{"encoder_arch": "transformer", "model": "contrastive audio-text model", "dataset": "read English sentences (LibriTTS-R)", "train_examples": 15625, "gain_aug_db": 6, "n_mels": 80, "hop_length": 160, "input": "log_mel", "spec_augment": false, "win_length": 400, "tokenizer": "char", "vocab_size": 32, "loss": "softmax", "embed_dim": 128, "encoder_norm": "layernorm", "encoder_norm_position": "pre", "encoder_activation": "gelu", "encoder_mlp_ratio": 4, "encoder_head_dim": 48, "encoder_fused_qkv": false, "encoder_bias": "none", "encoder_qk_norm": false, "encoder_layer_scale_init": 0.01, "encoder_parallel_block": false, "encoder_dropout": 0.1, "encoder_inner_norm": false, "encoder_subsampling": 4, "encoder_layers": 12, "encoder_width": 256, "encoder_positions": "learned", "encoder_pooling": "class_token", "text_encoder_causal": false, "text_encoder_width": 320, "text_encoder_layers": 7, "text_encoder_norm": "layernorm", "text_encoder_norm_position": "pre", "text_encoder_activation": "gelu", "text_encoder_mlp_ratio": 4, "text_encoder_head_dim": 32, "text_encoder_fused_qkv": true, "text_encoder_bias": "all", "text_encoder_qk_norm": false, "text_encoder_layer_scale_init": 0.01, "text_encoder_parallel_block": false, "text_encoder_inner_norm": false, "text_encoder_drop_path": 0.05, "text_encoder_positions": "learned", "init": "torch_default", "residual_init": "none", "optimizer": "nadamw", "learning_rate": 0.0011, "beta1": 0.9, "beta2": 0.99, "eps": 1e-06, "ema_decay": 0.999, "max_steps": 5000, "batch_size": 128, "epochs": 41.0, "lr_schedule": "linear", "final_lr_fraction": 0.05, "warmup_steps": 250, "weight_decay": 0.4}
Rows from block 6 of the audio encoder of a small contrastive audio-text model, named by matrix and row number. Rows with one number belong to one neuron. Each number is 200 + 40 x the weight over its row's rms, rounded and kept within 0 to 999. All counts start at 0.
Before each neuron's rows are labels from the 100 clips, of 14976, where the neuron reaches its highest value: "responds to" is what is common among them. Only what is clearly more common there than usual is listed. The data: read English sentences (LibriTTS-R). In brackets: how many of the 100.
# fc1: MLP up (encoder.blocks.6.mlp.fc1.weight, 1024x256), inputs 128-255
# fc2: MLP down (encoder.blocks.6.mlp.fc2.weight, 256x1024, transposed), outputs 128-255

responds to: the word "you" (36)
fc1.350,148,169,204,213,246,192,196,107,133,244,200,271,152,208,138,173,151,202,238,215,224,136,182,154,200,216,245,210,181,208,141,187,128,167,214,214,223,94,242,186,150,179,210,273,186,255,248,155,296,126,196,215,219,239,218,237,268,283,198,198,133,237,180,196,185,208,163,212,251,176,190,203,159,176,254,240,164,135,215,152,235,246,170,156,190,223,240,205,274,158,240,172,258,170,190,206,175,160,169,196,169,245,150,262,240,206,252,236,234,148,251,233,227,191,285,127,195,196,217,261,201,235,171,253,189,143,205,211
fc2.350,184,225,147,246,203,179,198,149,208,215,177,164,191,196,135,205,179,229,150,162,192,241,144,158,150,216,220,303,210,213,203,261,246,194,306,169,223,207,185,210,214,179,191,198,274,184,310,171,216,192,177,210,176,173,232,197,195,172,181,303,200,163,273,230,237,208,187,291,169,265,162,159,234,163,191,207,205,189,175,179,202,197,271,156,183,138,157,135,262,146,178,203,230,184,192,246,195,199,161,222,182,193,181,167,232,209,95,211,273,192,175,185,311,209,168,226,198,186,194,233,225,281,243,148,171,191,147,235

responds to: the word "he" (37)
fc1.418,263,248,132,249,269,250,245,192,262,208,155,220,259,174,201,196,163,166,172,177,194,162,150,253,144,218,211,235,240,217,127,154,199,217,138,244,194,167,176,148,282,199,153,179,233,185,191,161,221,186,193,291,209,255,228,198,245,236,218,224,145,267,238,165,194,172,238,231,216,210,144,240,192,191,199,284,174,239,250,209,203,158,147,231,212,165,201,229,249,267,147,152,199,153,190,209,229,194,183,177,217,201,164,230,149,208,226,205,193,164,122,177,191,195,155,162,122,255,202,210,275,175,177,215,238,229,209,247
fc2.418,221,233,195,258,191,283,290,231,154,208,121,162,239,215,158,162,137,239,256,178,268,121,159,232,135,217,219,231,164,201,230,299,202,279,165,206,245,277,206,167,166,140,211,228,247,211,253,116,178,174,220,218,181,196,202,167,324,241,208,192,229,140,234,167,166,112,165,227,218,190,159,154,210,172,242,202,215,188,151,170,216,179,187,201,219,217,221,200,244,213,288,218,177,257,182,229,195,189,252,211,177,233,149,218,218,196,110,222,163,279,244,165,209,269,185,126,145,200,171,279,206,236,190,244,278,239,243,213

responds to: the word "i" (51)
fc1.654,192,222,167,284,241,230,276,208,206,241,181,174,260,203,202,244,168,179,186,288,249,185,273,255,166,179,154,242,120,192,207,132,194,230,207,147,162,161,245,188,214,205,181,212,212,143,144,162,148,208,183,216,170,234,107,140,199,194,220,236,207,160,180,247,164,233,227,190,210,207,225,180,228,189,179,239,163,239,278,187,153,177,119,266,164,196,230,181,191,213,231,258,157,211,135,226,273,155,214,225,195,170,137,159,251,225,249,223,185,137,243,170,238,136,183,158,215,177,228,243,184,246,133,219,274,188,189,176
fc2.654,231,226,242,203,145,166,153,297,205,208,160,166,160,170,338,183,180,233,202,132,246,189,206,181,149,208,116,106,193,203,224,157,185,212,195,124,175,183,185,224,176,275,164,203,199,152,165,247,230,135,225,194,230,162,168,224,276,230,249,151,179,202,224,186,113,206,164,149,270,278,257,218,176,211,220,202,234,138,177,187,190,200,206,188,218,211,166,211,138,225,170,182,152,201,205,240,159,231,223,218,215,210,162,176,175,208,174,164,209,148,226,261,206,155,246,181,110,232,133,228,270,297,247,215,230,242,240,196

responds to: voice: male (92)
fc1.445,146,202,255,244,250,184,154,251,193,218,215,294,239,234,170,213,224,236,205,199,215,275,163,228,175,242,167,242,198,239,188,199,178,228,175,215,145,167,202,172,255,202,231,163,189,192,149,248,159,253,177,199,221,234,228,165,248,150,147,213,198,268,244,267,178,171,211,125,176,275,282,180,180,240,197,210,263,172,119,227,140,135,247,211,229,180,215,172,181,175,199,150,219,223,232,212,171,252,250,263,193,131,195,236,123,206,284,243,181,267,185,238,218,196,163,150,216,201,183,202,168,274,251,172,211,203,196,156
fc2.445,247,176,230,159,168,226,208,226,251,247,240,243,201,215,107,234,259,197,234,219,223,126,176,181,233,174,237,258,220,199,293,252,164,261,255,168,190,221,195,167,216,175,230,173,153,238,220,138,224,254,243,160,234,230,110,223,142,199,123,172,234,204,205,219,184,175,299,216,200,158,114,202,151,179,161,197,143,108,200,209,247,191,172,187,253,156,227,231,174,259,161,222,227,131,180,254,209,189,236,262,197,167,249,162,127,142,257,114,232,230,233,183,309,218,78,242,217,264,184,221,243,247,137,160,241,205,220,176

responds to: voice: male (85)
fc1.710,140,230,246,198,191,277,263,201,280,201,271,179,196,227,196,185,150,228,163,229,190,157,209,239,235,287,204,229,213,221,188,183,157,188,195,208,166,250,150,285,223,172,222,193,203,186,208,236,268,253,253,224,236,148,197,224,228,194,140,240,188,132,161,196,259,177,219,149,169,237,172,135,152,203,169,186,201,217,224,274,259,138,183,144,206,296,153,137,241,176,238,204,249,230,162,223,153,198,118,242,163,251,208,238,185,219,233,289,178,236,213,177,198,159,194,190,236,239,113,235,205,229,210,241,217,240,239,242
fc2.710,214,225,234,214,279,198,198,169,248,239,196,173,149,202,200,224,232,194,223,177,186,142,219,249,247,208,236,142,192,198,165,177,191,198,202,220,123,111,162,193,151,163,134,248,304,166,192,205,212,159,155,143,201,238,177,232,202,201,239,245,207,209,187,187,266,174,208,144,231,234,164,247,241,215,273,178,216,180,191,223,232,165,213,181,169,169,129,150,179,210,180,193,144,253,178,187,203,204,210,148,275,219,251,253,172,201,239,208,180,92,226,166,198,187,244,257,153,226,283,147,273,227,173,220,107,253,168,179

responds to: the word "i" (54)
fc1.57,165,185,203,293,230,195,132,195,271,156,168,240,225,234,242,147,222,227,295,173,208,226,134,198,167,213,194,167,162,266,199,181,161,222,201,253,191,279,214,159,203,254,169,175,214,158,206,233,165,195,261,172,181,236,131,194,140,229,258,229,228,248,223,274,149,214,254,225,186,199,131,158,117,196,182,203,133,203,205,215,229,229,258,178,166,199,159,230,252,277,165,223,187,199,238,234,232,220,166,216,241,182,266,259,211,224,277,154,259,205,276,274,161,192,187,137,192,121,251,226,216,162,220,168,215,214,143,223
fc2.57,188,171,255,189,218,203,108,248,185,167,145,244,164,217,263,209,147,143,216,230,191,181,237,249,194,199,267,106,161,158,246,208,169,224,172,177,246,235,153,187,166,249,299,249,221,226,151,220,227,205,181,155,145,201,126,195,125,243,155,166,145,182,190,221,197,181,258,260,187,268,287,215,133,219,194,250,222,194,202,150,212,192,192,198,216,235,184,178,185,265,270,223,158,148,147,226,248,187,245,214,189,235,256,162,188,183,211,161,126,173,135,233,213,210,197,222,243,177,180,240,224,161,249,179,167,200,229,267

responds to: voice: male (82)
fc1.329,165,203,252,163,216,128,202,174,167,250,179,91,289,210,216,238,246,184,156,172,235,184,262,138,124,179,199,204,188,186,161,214,161,167,146,178,268,166,225,169,221,195,290,216,192,176,261,144,293,221,207,213,193,153,230,171,146,271,254,169,237,182,269,267,243,201,251,184,249,245,132,94,243,178,234,273,176,241,198,183,206,239,188,239,234,195,158,251,225,254,221,192,197,164,186,141,238,263,268,202,254,197,206,196,180,195,239,185,208,239,152,223,166,122,188,210,168,201,194,204,179,156,184,162,211,226,212,178
fc2.329,221,202,167,250,162,110,253,207,196,186,183,158,227,152,175,221,198,248,269,201,204,212,162,283,259,161,212,149,255,238,234,184,152,213,170,159,186,216,233,203,220,140,128,237,228,140,181,214,189,179,233,308,238,189,246,248,192,165,220,186,141,236,208,164,153,210,176,157,216,200,206,259,198,216,279,197,217,252,226,195,120,180,269,275,188,177,105,181,157,160,224,149,173,182,261,133,153,133,131,145,258,215,199,201,174,185,201,279,197,106,188,186,206,180,196,230,245,205,192,222,312,209,197,184,240,232,204,248

responds to: voice: male (74)
fc1.172,178,238,144,152,215,172,196,205,174,220,177,227,266,240,234,152,233,270,175,161,180,186,118,241,145,207,151,290,170,277,256,243,233,264,229,163,154,241,182,154,193,198,231,192,274,185,126,198,190,183,176,123,188,164,164,156,215,181,196,206,235,215,231,139,173,200,167,174,146,205,176,131,212,232,192,300,216,203,200,189,165,102,190,181,160,192,203,146,218,261,241,236,258,152,134,162,201,230,273,249,192,160,244,258,146,126,216,274,237,239,148,175,191,202,183,105,220,170,200,196,262,175,216,228,221,196,205,202
fc2.172,222,248,177,188,280,145,168,173,208,259,228,233,198,198,145,158,167,288,198,142,221,266,139,244,162,205,225,154,265,315,183,168,177,206,220,203,204,136,242,314,258,161,203,130,177,180,259,108,152,198,164,245,238,212,265,212,172,235,188,233,267,167,182,193,204,163,164,230,283,218,144,185,199,150,164,290,268,170,210,155,274,181,187,180,247,256,201,246,218,201,185,212,302,206,166,137,179,116,192,216,199,175,162,217,159,198,222,208,194,164,229,256,238,156,261,187,198,199,209,284,266,159,215,164,202,213,192,201

responds to: the word "you" (36)
fc1.730,287,176,171,236,221,237,178,145,215,191,162,177,133,173,208,185,238,126,202,159,264,218,185,120,149,230,160,199,219,219,234,192,170,218,164,215,225,110,185,221,212,171,154,219,215,141,198,122,184,289,196,161,215,147,179,220,193,238,158,175,242,231,159,152,165,236,180,170,189,200,184,186,278,244,159,197,197,222,263,236,195,206,238,204,260,156,266,229,254,188,216,152,249,262,216,246,211,146,167,194,177,177,132,144,238,149,163,139,193,237,124,119,221,199,270,188,151,179,238,251,200,239,197,171,226,175,229,263
fc2.730,164,164,256,223,189,200,169,133,115,162,186,284,224,132,162,148,218,210,200,231,140,231,264,200,220,179,137,156,205,171,223,219,137,232,191,173,156,198,197,174,161,253,203,213,241,249,201,267,211,183,184,154,119,273,177,192,277,223,170,224,188,238,172,168,214,208,262,167,166,268,203,145,226,182,179,193,263,241,258,180,228,244,172,141,155,211,219,270,182,196,270,202,149,198,145,285,210,255,217,141,174,218,173,221,230,217,232,258,207,182,178,261,181,179,164,240,211,261,249,183,160,139,204,138,130,72,194,257

responds to: the word "i" (61)
fc1.643,169,186,203,259,170,209,129,223,169,224,161,158,196,246,184,157,195,227,236,150,222,200,147,155,239,262,208,194,267,186,220,163,164,123,216,171,195,226,226,157,164,161,144,281,158,232,222,226,247,245,165,228,124,191,250,210,265,228,185,239,247,225,267,245,184,212,182,209,241,221,269,192,207,149,172,220,140,247,212,276,147,200,139,206,154,166,251,159,158,210,208,213,129,254,148,225,189,218,147,230,169,198,184,259,225,238,140,256,224,178,248,296,214,210,240,211,170,156,224,110,118,213,286,147,249,229,229,145
fc2.643,187,274,152,213,258,159,165,163,165,251,97,108,230,204,233,206,192,229,214,197,183,179,182,236,225,225,244,208,217,134,205,149,297,191,218,222,221,181,119,133,193,249,290,136,218,185,117,179,309,271,309,164,210,173,178,297,178,233,259,304,160,158,227,165,178,274,190,228,174,164,244,146,214,165,248,203,186,212,210,155,180,191,215,240,255,300,162,206,174,232,177,222,175,188,197,208,210,131,161,221,237,228,271,269,233,233,181,137,150,237,140,144,250,205,277,225,212,226,266,165,237,192,165,182,153,188,211,231

responds to: the word "it" (39); the word "is" (28)
fc1.120,134,212,247,279,241,171,209,224,179,250,182,176,139,163,172,176,124,189,184,169,192,213,211,109,134,215,264,190,159,268,171,230,183,234,183,170,170,233,211,244,158,184,241,233,207,248,197,240,144,153,246,245,177,238,242,209,177,194,159,223,123,266,273,210,259,141,251,240,186,203,287,238,166,212,253,183,210,120,200,269,228,185,222,229,238,211,227,210,183,199,241,183,260,175,253,200,280,237,132,243,143,211,243,184,172,184,256,282,220,203,195,225,214,227,136,200,198,158,182,227,242,248,211,238,211,146,147,226
fc2.120,195,143,204,190,213,245,229,256,178,159,160,188,218,145,193,203,200,219,217,208,163,158,273,169,203,265,250,197,115,177,286,172,253,145,218,159,136,169,314,126,246,221,166,227,187,206,195,215,279,162,243,174,217,185,189,237,208,209,234,205,197,215,173,197,163,184,244,188,205,189,242,199,130,277,239,194,173,206,120,186,140,246,268,222,175,236,152,268,154,222,222,157,151,183,244,159,170,175,219,226,203,198,198,182,99,209,149,186,256,272,247,158,213,169,228,286,283,200,210,155,229,240,213,199,201,264,229,218

responds to: voice: female (90)
fc1.268,211,202,228,274,239,236,118,210,178,184,184,235,194,258,253,183,239,203,203,198,140,155,197,204,108,234,148,189,209,142,147,229,230,187,169,215,224,127,176,159,247,139,242,239,133,200,250,149,132,176,173,229,260,196,190,162,198,243,152,177,121,175,150,216,184,150,268,157,255,152,175,178,234,164,223,179,234,204,215,207,206,180,223,199,234,205,191,263,149,253,251,243,161,156,175,198,265,270,247,231,198,249,179,246,226,229,193,197,218,202,212,212,189,249,118,272,229,182,201,243,221,217,210,189,186,189,252,172
fc2.268,215,244,137,268,181,205,148,216,258,173,210,238,208,190,295,237,172,159,192,235,214,139,220,228,243,192,138,200,198,202,187,162,257,119,152,177,118,277,208,232,166,134,193,167,231,263,260,150,173,217,147,254,179,189,292,250,220,201,153,210,216,278,207,252,316,234,187,195,196,170,205,204,193,208,242,228,184,206,179,164,196,125,242,184,214,179,175,244,210,213,215,160,235,174,182,222,253,190,160,186,201,167,187,267,162,241,150,229,245,206,176,209,219,233,154,190,270,204,267,182,110,147,134,210,137,198,163,263

responds to: voice: male (77)
fc1.300,237,211,174,241,233,167,139,196,153,139,210,227,207,269,235,183,196,193,158,169,163,251,232,265,284,208,207,156,232,166,142,194,206,247,231,164,230,172,259,278,221,242,189,224,168,147,268,167,243,180,284,229,240,227,193,172,134,164,254,218,187,266,284,154,162,255,226,167,182,201,205,151,142,162,242,224,235,175,147,205,125,106,173,144,191,172,190,222,290,167,164,244,145,232,239,161,153,208,216,275,228,164,233,149,206,248,207,265,163,169,238,246,253,222,243,267,228,211,143,163,257,254,148,225,164,231,183,198
fc2.300,191,147,175,149,178,180,213,192,214,219,181,205,179,193,193,233,183,199,146,160,221,296,158,203,219,164,250,192,227,195,290,188,173,237,194,226,226,216,183,103,248,258,221,240,217,213,257,164,136,234,162,151,171,217,251,209,170,184,220,216,186,137,153,182,285,310,229,287,210,247,278,225,230,176,149,171,151,163,279,168,225,196,171,224,225,231,208,202,199,213,208,181,152,244,245,257,203,161,182,163,221,289,235,115,198,133,237,191,239,210,218,223,225,212,249,220,207,164,172,185,215,217,211,241,209,215,174,173

responds to: the word "said" (25)
fc1.282,227,212,197,238,253,262,159,105,142,186,194,140,318,186,223,161,245,157,155,148,269,131,150,176,285,205,286,198,166,186,153,209,218,228,158,203,283,224,254,245,168,223,231,149,153,156,234,261,129,184,148,133,220,224,233,168,191,194,274,186,251,244,262,220,150,208,107,169,131,140,165,129,203,254,183,215,230,200,219,155,162,177,215,238,215,193,186,148,216,220,230,98,248,154,244,181,244,240,158,254,175,218,205,199,199,204,175,182,206,158,162,197,192,196,164,164,187,196,283,189,271,178,200,165,214,197,181,286
fc2.282,224,173,221,287,145,149,206,190,240,236,214,229,172,172,240,237,256,226,228,202,234,253,230,178,200,177,203,142,218,154,237,169,200,191,274,201,201,225,281,193,229,202,139,146,281,170,237,213,173,236,168,210,254,167,232,200,209,285,191,143,242,76,194,228,249,172,246,228,214,195,255,270,245,164,237,188,166,197,184,262,306,164,203,241,273,220,144,232,196,222,232,236,186,158,238,240,198,182,251,117,148,243,141,173,228,223,129,167,257,184,204,213,163,207,252,170,219,143,219,241,216,129,197,179,231,149,263,221

responds to: the word "was" (37)
fc1.567,247,255,191,188,236,251,165,139,204,243,182,234,256,226,209,165,239,237,294,222,253,184,193,151,217,121,141,160,178,197,117,169,171,199,220,186,196,237,172,197,282,263,187,163,196,198,186,185,196,144,244,208,147,238,172,175,262,181,183,238,263,197,186,196,209,237,173,186,148,215,219,180,217,184,159,220,180,153,172,205,184,213,171,132,213,193,245,199,175,163,162,162,205,271,292,154,253,207,135,275,238,152,140,205,203,220,274,230,223,215,259,222,243,234,218,265,230,177,207,227,282,145,232,274,162,234,149,173
fc2.567,215,206,252,242,207,175,137,248,136,261,171,102,214,131,230,202,194,240,112,187,222,210,194,144,163,160,281,181,218,192,219,217,238,226,237,241,213,214,253,118,184,221,175,166,277,191,201,149,185,142,215,55,220,158,111,190,265,176,189,79,175,213,224,198,171,159,196,213,219,202,241,233,173,190,168,221,166,110,147,281,174,182,222,171,200,140,122,225,156,268,206,153,213,188,165,197,231,214,231,204,149,256,150,187,189,205,256,190,235,183,196,202,143,186,175,261,205,241,194,154,189,281,204,240,195,196,245,227

responds to: voice: female (90)
fc1.193,190,220,139,252,158,182,239,207,274,232,235,131,234,240,209,179,291,127,147,210,177,182,208,204,227,227,205,185,226,190,152,284,163,216,151,214,171,147,192,145,266,164,166,275,197,253,253,279,222,244,200,277,193,147,157,169,200,243,199,213,127,272,173,187,192,206,192,189,167,168,145,208,226,221,208,253,178,191,223,258,228,197,244,140,243,155,193,129,208,247,146,156,196,189,255,264,239,251,257,191,238,189,271,215,195,157,151,203,144,237,188,184,239,187,183,260,197,147,210,151,234,240,181,229,272,175,229,228
fc2.193,240,176,200,159,209,228,228,231,105,218,160,178,223,249,237,183,216,206,217,199,305,170,240,201,213,201,195,165,175,185,209,170,111,284,144,261,247,176,190,275,207,215,252,155,251,256,254,248,223,183,209,231,188,232,208,274,267,209,183,194,149,249,164,215,263,250,247,121,188,186,174,202,208,226,211,261,183,176,191,138,229,201,213,212,104,199,197,162,195,237,207,259,175,184,173,154,240,153,154,191,222,198,178,259,149,147,189,250,165,140,223,139,165,181,258,152,151,152,248,227,224,185,200,194,207,233,280,257

responds to: voice: male (78)
fc1.297,129,223,238,197,240,219,193,226,200,269,198,162,258,220,268,193,190,211,184,201,183,242,135,209,278,195,212,230,281,207,192,185,148,260,210,176,257,239,278,200,175,281,141,168,203,249,231,108,239,189,221,225,223,245,274,188,167,169,246,224,274,130,234,146,158,178,236,170,163,256,187,156,285,185,171,150,219,159,142,182,160,133,192,229,197,279,220,201,176,190,150,158,227,162,157,137,134,181,148,174,229,178,177,196,220,286,232,179,172,132,183,240,208,220,183,168,148,204,203,263,137,228,258,148,206,308,210,161
fc2.297,250,177,207,120,234,187,203,173,233,213,221,171,210,186,295,225,226,214,222,192,244,127,179,184,223,184,221,195,219,176,180,201,208,232,323,168,269,145,262,130,153,125,164,197,215,221,223,167,242,247,209,197,256,229,180,197,252,225,189,183,192,173,191,225,147,191,224,194,196,129,172,268,187,145,287,213,216,203,184,214,167,185,195,163,234,171,212,186,190,215,108,239,205,203,278,236,197,222,163,239,221,194,226,254,272,158,219,145,245,170,254,162,183,238,180,204,251,166,206,131,171,223,194,175,223,166,157,225

responds to: the word "you" (36)
fc1.429,191,199,179,149,237,213,187,155,229,233,214,192,211,167,157,252,174,222,187,207,166,148,266,103,142,126,187,162,107,251,207,208,154,258,178,270,177,169,162,171,281,140,208,160,250,141,173,165,234,191,202,239,166,219,196,195,197,170,209,225,214,224,127,198,202,125,164,124,166,200,141,206,208,179,217,160,196,227,194,171,273,181,270,220,160,244,179,194,241,201,181,244,190,216,176,209,203,134,209,196,147,166,223,237,168,168,162,257,264,160,184,114,238,138,174,203,245,179,211,154,281,212,256,223,227,222,159,192
fc2.429,186,258,250,143,259,246,185,183,206,185,270,189,165,178,100,177,139,205,251,167,193,259,223,239,201,208,194,191,189,205,213,151,215,160,187,298,219,231,243,255,203,297,195,205,252,203,256,240,229,165,270,260,170,165,175,223,275,216,171,139,194,247,166,204,155,209,116,265,211,176,174,96,165,123,226,172,181,206,175,265,154,172,220,149,188,157,262,220,251,223,194,235,229,262,146,222,229,225,217,155,219,243,148,219,216,194,201,187,99,231,196,181,218,196,149,209,238,209,247,168,137,164,213,94,186,228,195,187

responds to: the word "he" (38)
fc1.74,192,207,289,191,264,229,221,109,143,211,175,263,181,266,231,159,210,236,162,253,175,259,167,161,163,155,224,187,127,150,199,117,268,164,172,152,209,236,233,162,184,241,247,258,275,187,173,266,179,228,240,231,212,244,251,226,240,157,200,209,186,130,176,193,253,237,244,220,280,215,145,173,213,195,253,225,209,155,209,168,190,189,235,143,174,192,269,128,221,213,274,177,145,206,199,170,233,208,186,257,198,195,184,250,156,142,126,211,201,197,155,199,143,191,286,173,95,139,147,263,183,198,251,157,146,176,218,171
fc2.74,196,224,134,189,222,174,187,168,183,178,179,218,201,189,156,283,230,231,158,264,226,228,215,147,210,282,153,162,238,215,181,94,209,189,174,228,272,173,181,216,195,228,261,273,263,210,228,170,200,193,247,216,155,230,229,178,248,235,154,259,196,250,243,224,146,207,215,170,261,161,203,132,289,215,220,242,168,201,199,201,130,174,229,150,159,165,152,217,181,84,219,204,182,199,174,124,177,229,227,227,170,188,169,211,193,144,124,262,239,266,228,102,157,223,220,177,165,211,205,232,197,238,217,211,200,230,223,229

responds to: the word "she" (34)
fc1.481,270,115,242,173,227,204,155,212,222,119,151,189,236,150,178,193,212,210,188,166,242,210,168,185,222,200,163,189,228,193,244,169,194,272,230,168,213,194,204,198,206,218,270,236,177,218,206,181,243,157,221,181,174,177,247,226,113,201,165,444,141,255,217,258,184,180,220,238,191,202,171,251,253,187,200,182,260,194,223,158,199,201,240,229,347,190,254,232,211,192,269,191,288,168,171,195,166,189,208,166,184,260,183,197,212,154,210,185,207,159,207,154,182,185,217,244,224,204,208,206,152,213,194,155,227,154,181,233
fc2.481,224,253,168,184,188,173,210,191,265,205,204,166,233,143,244,203,195,143,127,131,281,195,212,203,164,229,228,186,201,241,232,316,271,208,184,233,221,227,150,161,214,107,170,203,230,165,203,213,139,138,232,204,198,190,205,225,232,136,215,165,161,147,164,211,214,220,157,194,224,172,183,213,267,145,200,217,259,197,151,191,222,187,185,254,162,214,192,233,149,219,174,153,83,224,151,221,219,291,197,175,93,222,166,219,242,230,188,206,212,183,189,214,267,158,277,217,293,170,224,239,123,251,241,249,230,175,172,118

responds to: the word "his" (26)
fc1.335,226,191,179,222,219,194,210,269,271,228,193,174,226,181,170,233,124,208,217,214,201,211,223,207,202,156,162,208,175,274,169,184,180,269,217,155,166,199,248,103,209,227,246,219,181,173,181,135,233,245,124,180,164,186,183,275,236,211,163,217,111,205,239,257,202,162,175,127,194,205,228,139,172,195,192,191,157,215,148,227,242,156,250,181,153,165,237,245,189,233,229,123,244,157,158,263,187,184,146,141,273,242,171,186,252,197,262,172,175,241,296,224,209,203,103,233,274,206,159,204,166,235,228,257,195,120,169,181
fc2.335,142,202,228,176,105,207,199,207,198,211,206,218,227,146,215,216,289,177,163,211,189,198,189,234,141,210,232,170,185,172,202,262,222,215,204,168,198,199,175,110,215,219,217,184,185,194,257,149,214,213,213,200,187,205,157,218,163,256,128,148,176,232,239,171,215,210,102,148,187,117,170,258,168,210,182,121,149,203,114,231,196,155,251,170,139,210,178,275,255,212,222,201,216,233,230,186,192,253,257,262,160,238,186,126,174,218,245,165,204,215,250,187,197,229,240,246,165,251,177,142,207,263,206,237,193,203,265,214

responds to: voice: male (84)
fc1.0,242,178,289,164,187,178,138,252,217,257,235,236,208,189,192,195,189,221,260,200,217,188,221,230,168,221,255,230,216,232,158,192,217,172,143,215,169,191,247,140,159,248,231,204,184,248,263,239,209,238,158,146,128,248,176,173,237,272,238,193,160,116,250,262,227,142,200,132,234,205,259,184,174,131,183,158,189,267,189,248,178,217,244,225,222,222,243,201,188,236,226,182,162,215,133,188,227,175,217,156,156,205,240,125,191,137,211,173,264,147,141,179,251,190,244,201,219,224,136,236,272,209,187,174,208,149,148,241
fc2.0,208,303,183,234,203,267,316,160,157,197,241,169,207,127,240,192,163,214,276,199,234,268,197,204,229,234,201,219,156,232,237,149,224,204,223,221,268,93,264,297,165,159,217,184,135,261,285,232,193,216,235,252,177,184,154,251,228,218,180,182,195,283,191,206,213,190,211,182,227,215,252,178,255,171,213,176,165,162,223,258,199,153,256,224,228,234,159,181,219,139,222,160,320,205,167,179,200,152,162,158,160,150,217,201,150,167,213,203,176,190,228,240,266,213,99,227,199,218,176,171,268,195,157,229,193,261,291,221

responds to: the word "and" (68)
fc1.183,178,169,146,207,266,212,235,214,289,254,211,150,204,251,237,180,109,176,244,170,166,223,239,240,178,276,156,235,134,143,181,168,171,196,174,181,276,190,240,222,234,300,152,128,254,216,176,205,200,243,223,159,170,209,180,188,218,203,149,184,270,177,205,161,141,252,178,140,201,218,170,154,264,143,207,191,226,205,237,112,183,269,219,248,254,142,219,157,220,143,287,169,149,161,158,134,186,142,154,201,174,236,198,164,272,174,193,160,188,132,228,231,271,154,234,189,203,225,171,172,189,202,191,207,179,119,220,203
fc2.183,203,234,283,253,214,204,233,173,294,183,244,128,176,160,192,207,259,291,191,212,234,213,310,201,177,246,164,244,172,189,155,203,252,167,197,227,192,202,206,141,160,183,186,201,169,125,162,192,165,159,205,252,175,190,163,132,242,179,220,175,184,209,157,210,233,214,219,85,215,172,222,238,189,152,238,244,208,204,173,130,204,191,211,152,247,212,139,257,115,189,187,194,196,190,208,212,164,209,132,165,203,207,109,204,237,215,154,173,246,225,204,197,145,124,222,194,216,144,204,232,259,205,253,137,109,171,268,200

responds to: the word "said" (35)
fc1.306,197,141,227,216,221,263,168,242,248,239,234,150,118,165,176,153,158,154,195,244,184,149,160,152,263,255,220,188,175,187,253,173,215,172,242,220,169,237,204,204,226,135,203,162,115,259,236,170,201,234,186,225,213,109,173,233,167,206,183,213,223,163,187,238,260,192,193,285,225,289,125,200,149,151,139,148,212,206,155,128,173,173,207,258,167,224,255,175,217,199,264,142,236,162,195,245,228,194,252,229,221,212,171,144,160,224,177,202,216,162,197,199,232,226,284,182,178,156,178,186,160,193,220,198,203,133,175,201
fc2.306,150,166,223,227,199,198,233,150,161,234,186,155,239,183,184,231,229,193,246,87,212,183,195,175,242,245,201,209,146,190,266,205,178,256,218,257,91,201,164,184,249,235,196,218,227,177,161,221,229,255,202,194,263,180,218,268,177,219,161,270,159,165,189,215,206,181,142,257,263,123,248,182,191,171,254,118,149,190,198,214,200,216,172,156,163,159,169,216,194,171,198,134,193,189,260,213,208,216,236,251,248,226,245,200,199,208,191,182,231,203,148,141,236,173,285,250,184,182,206,220,238,250,237,198,207,206,181,229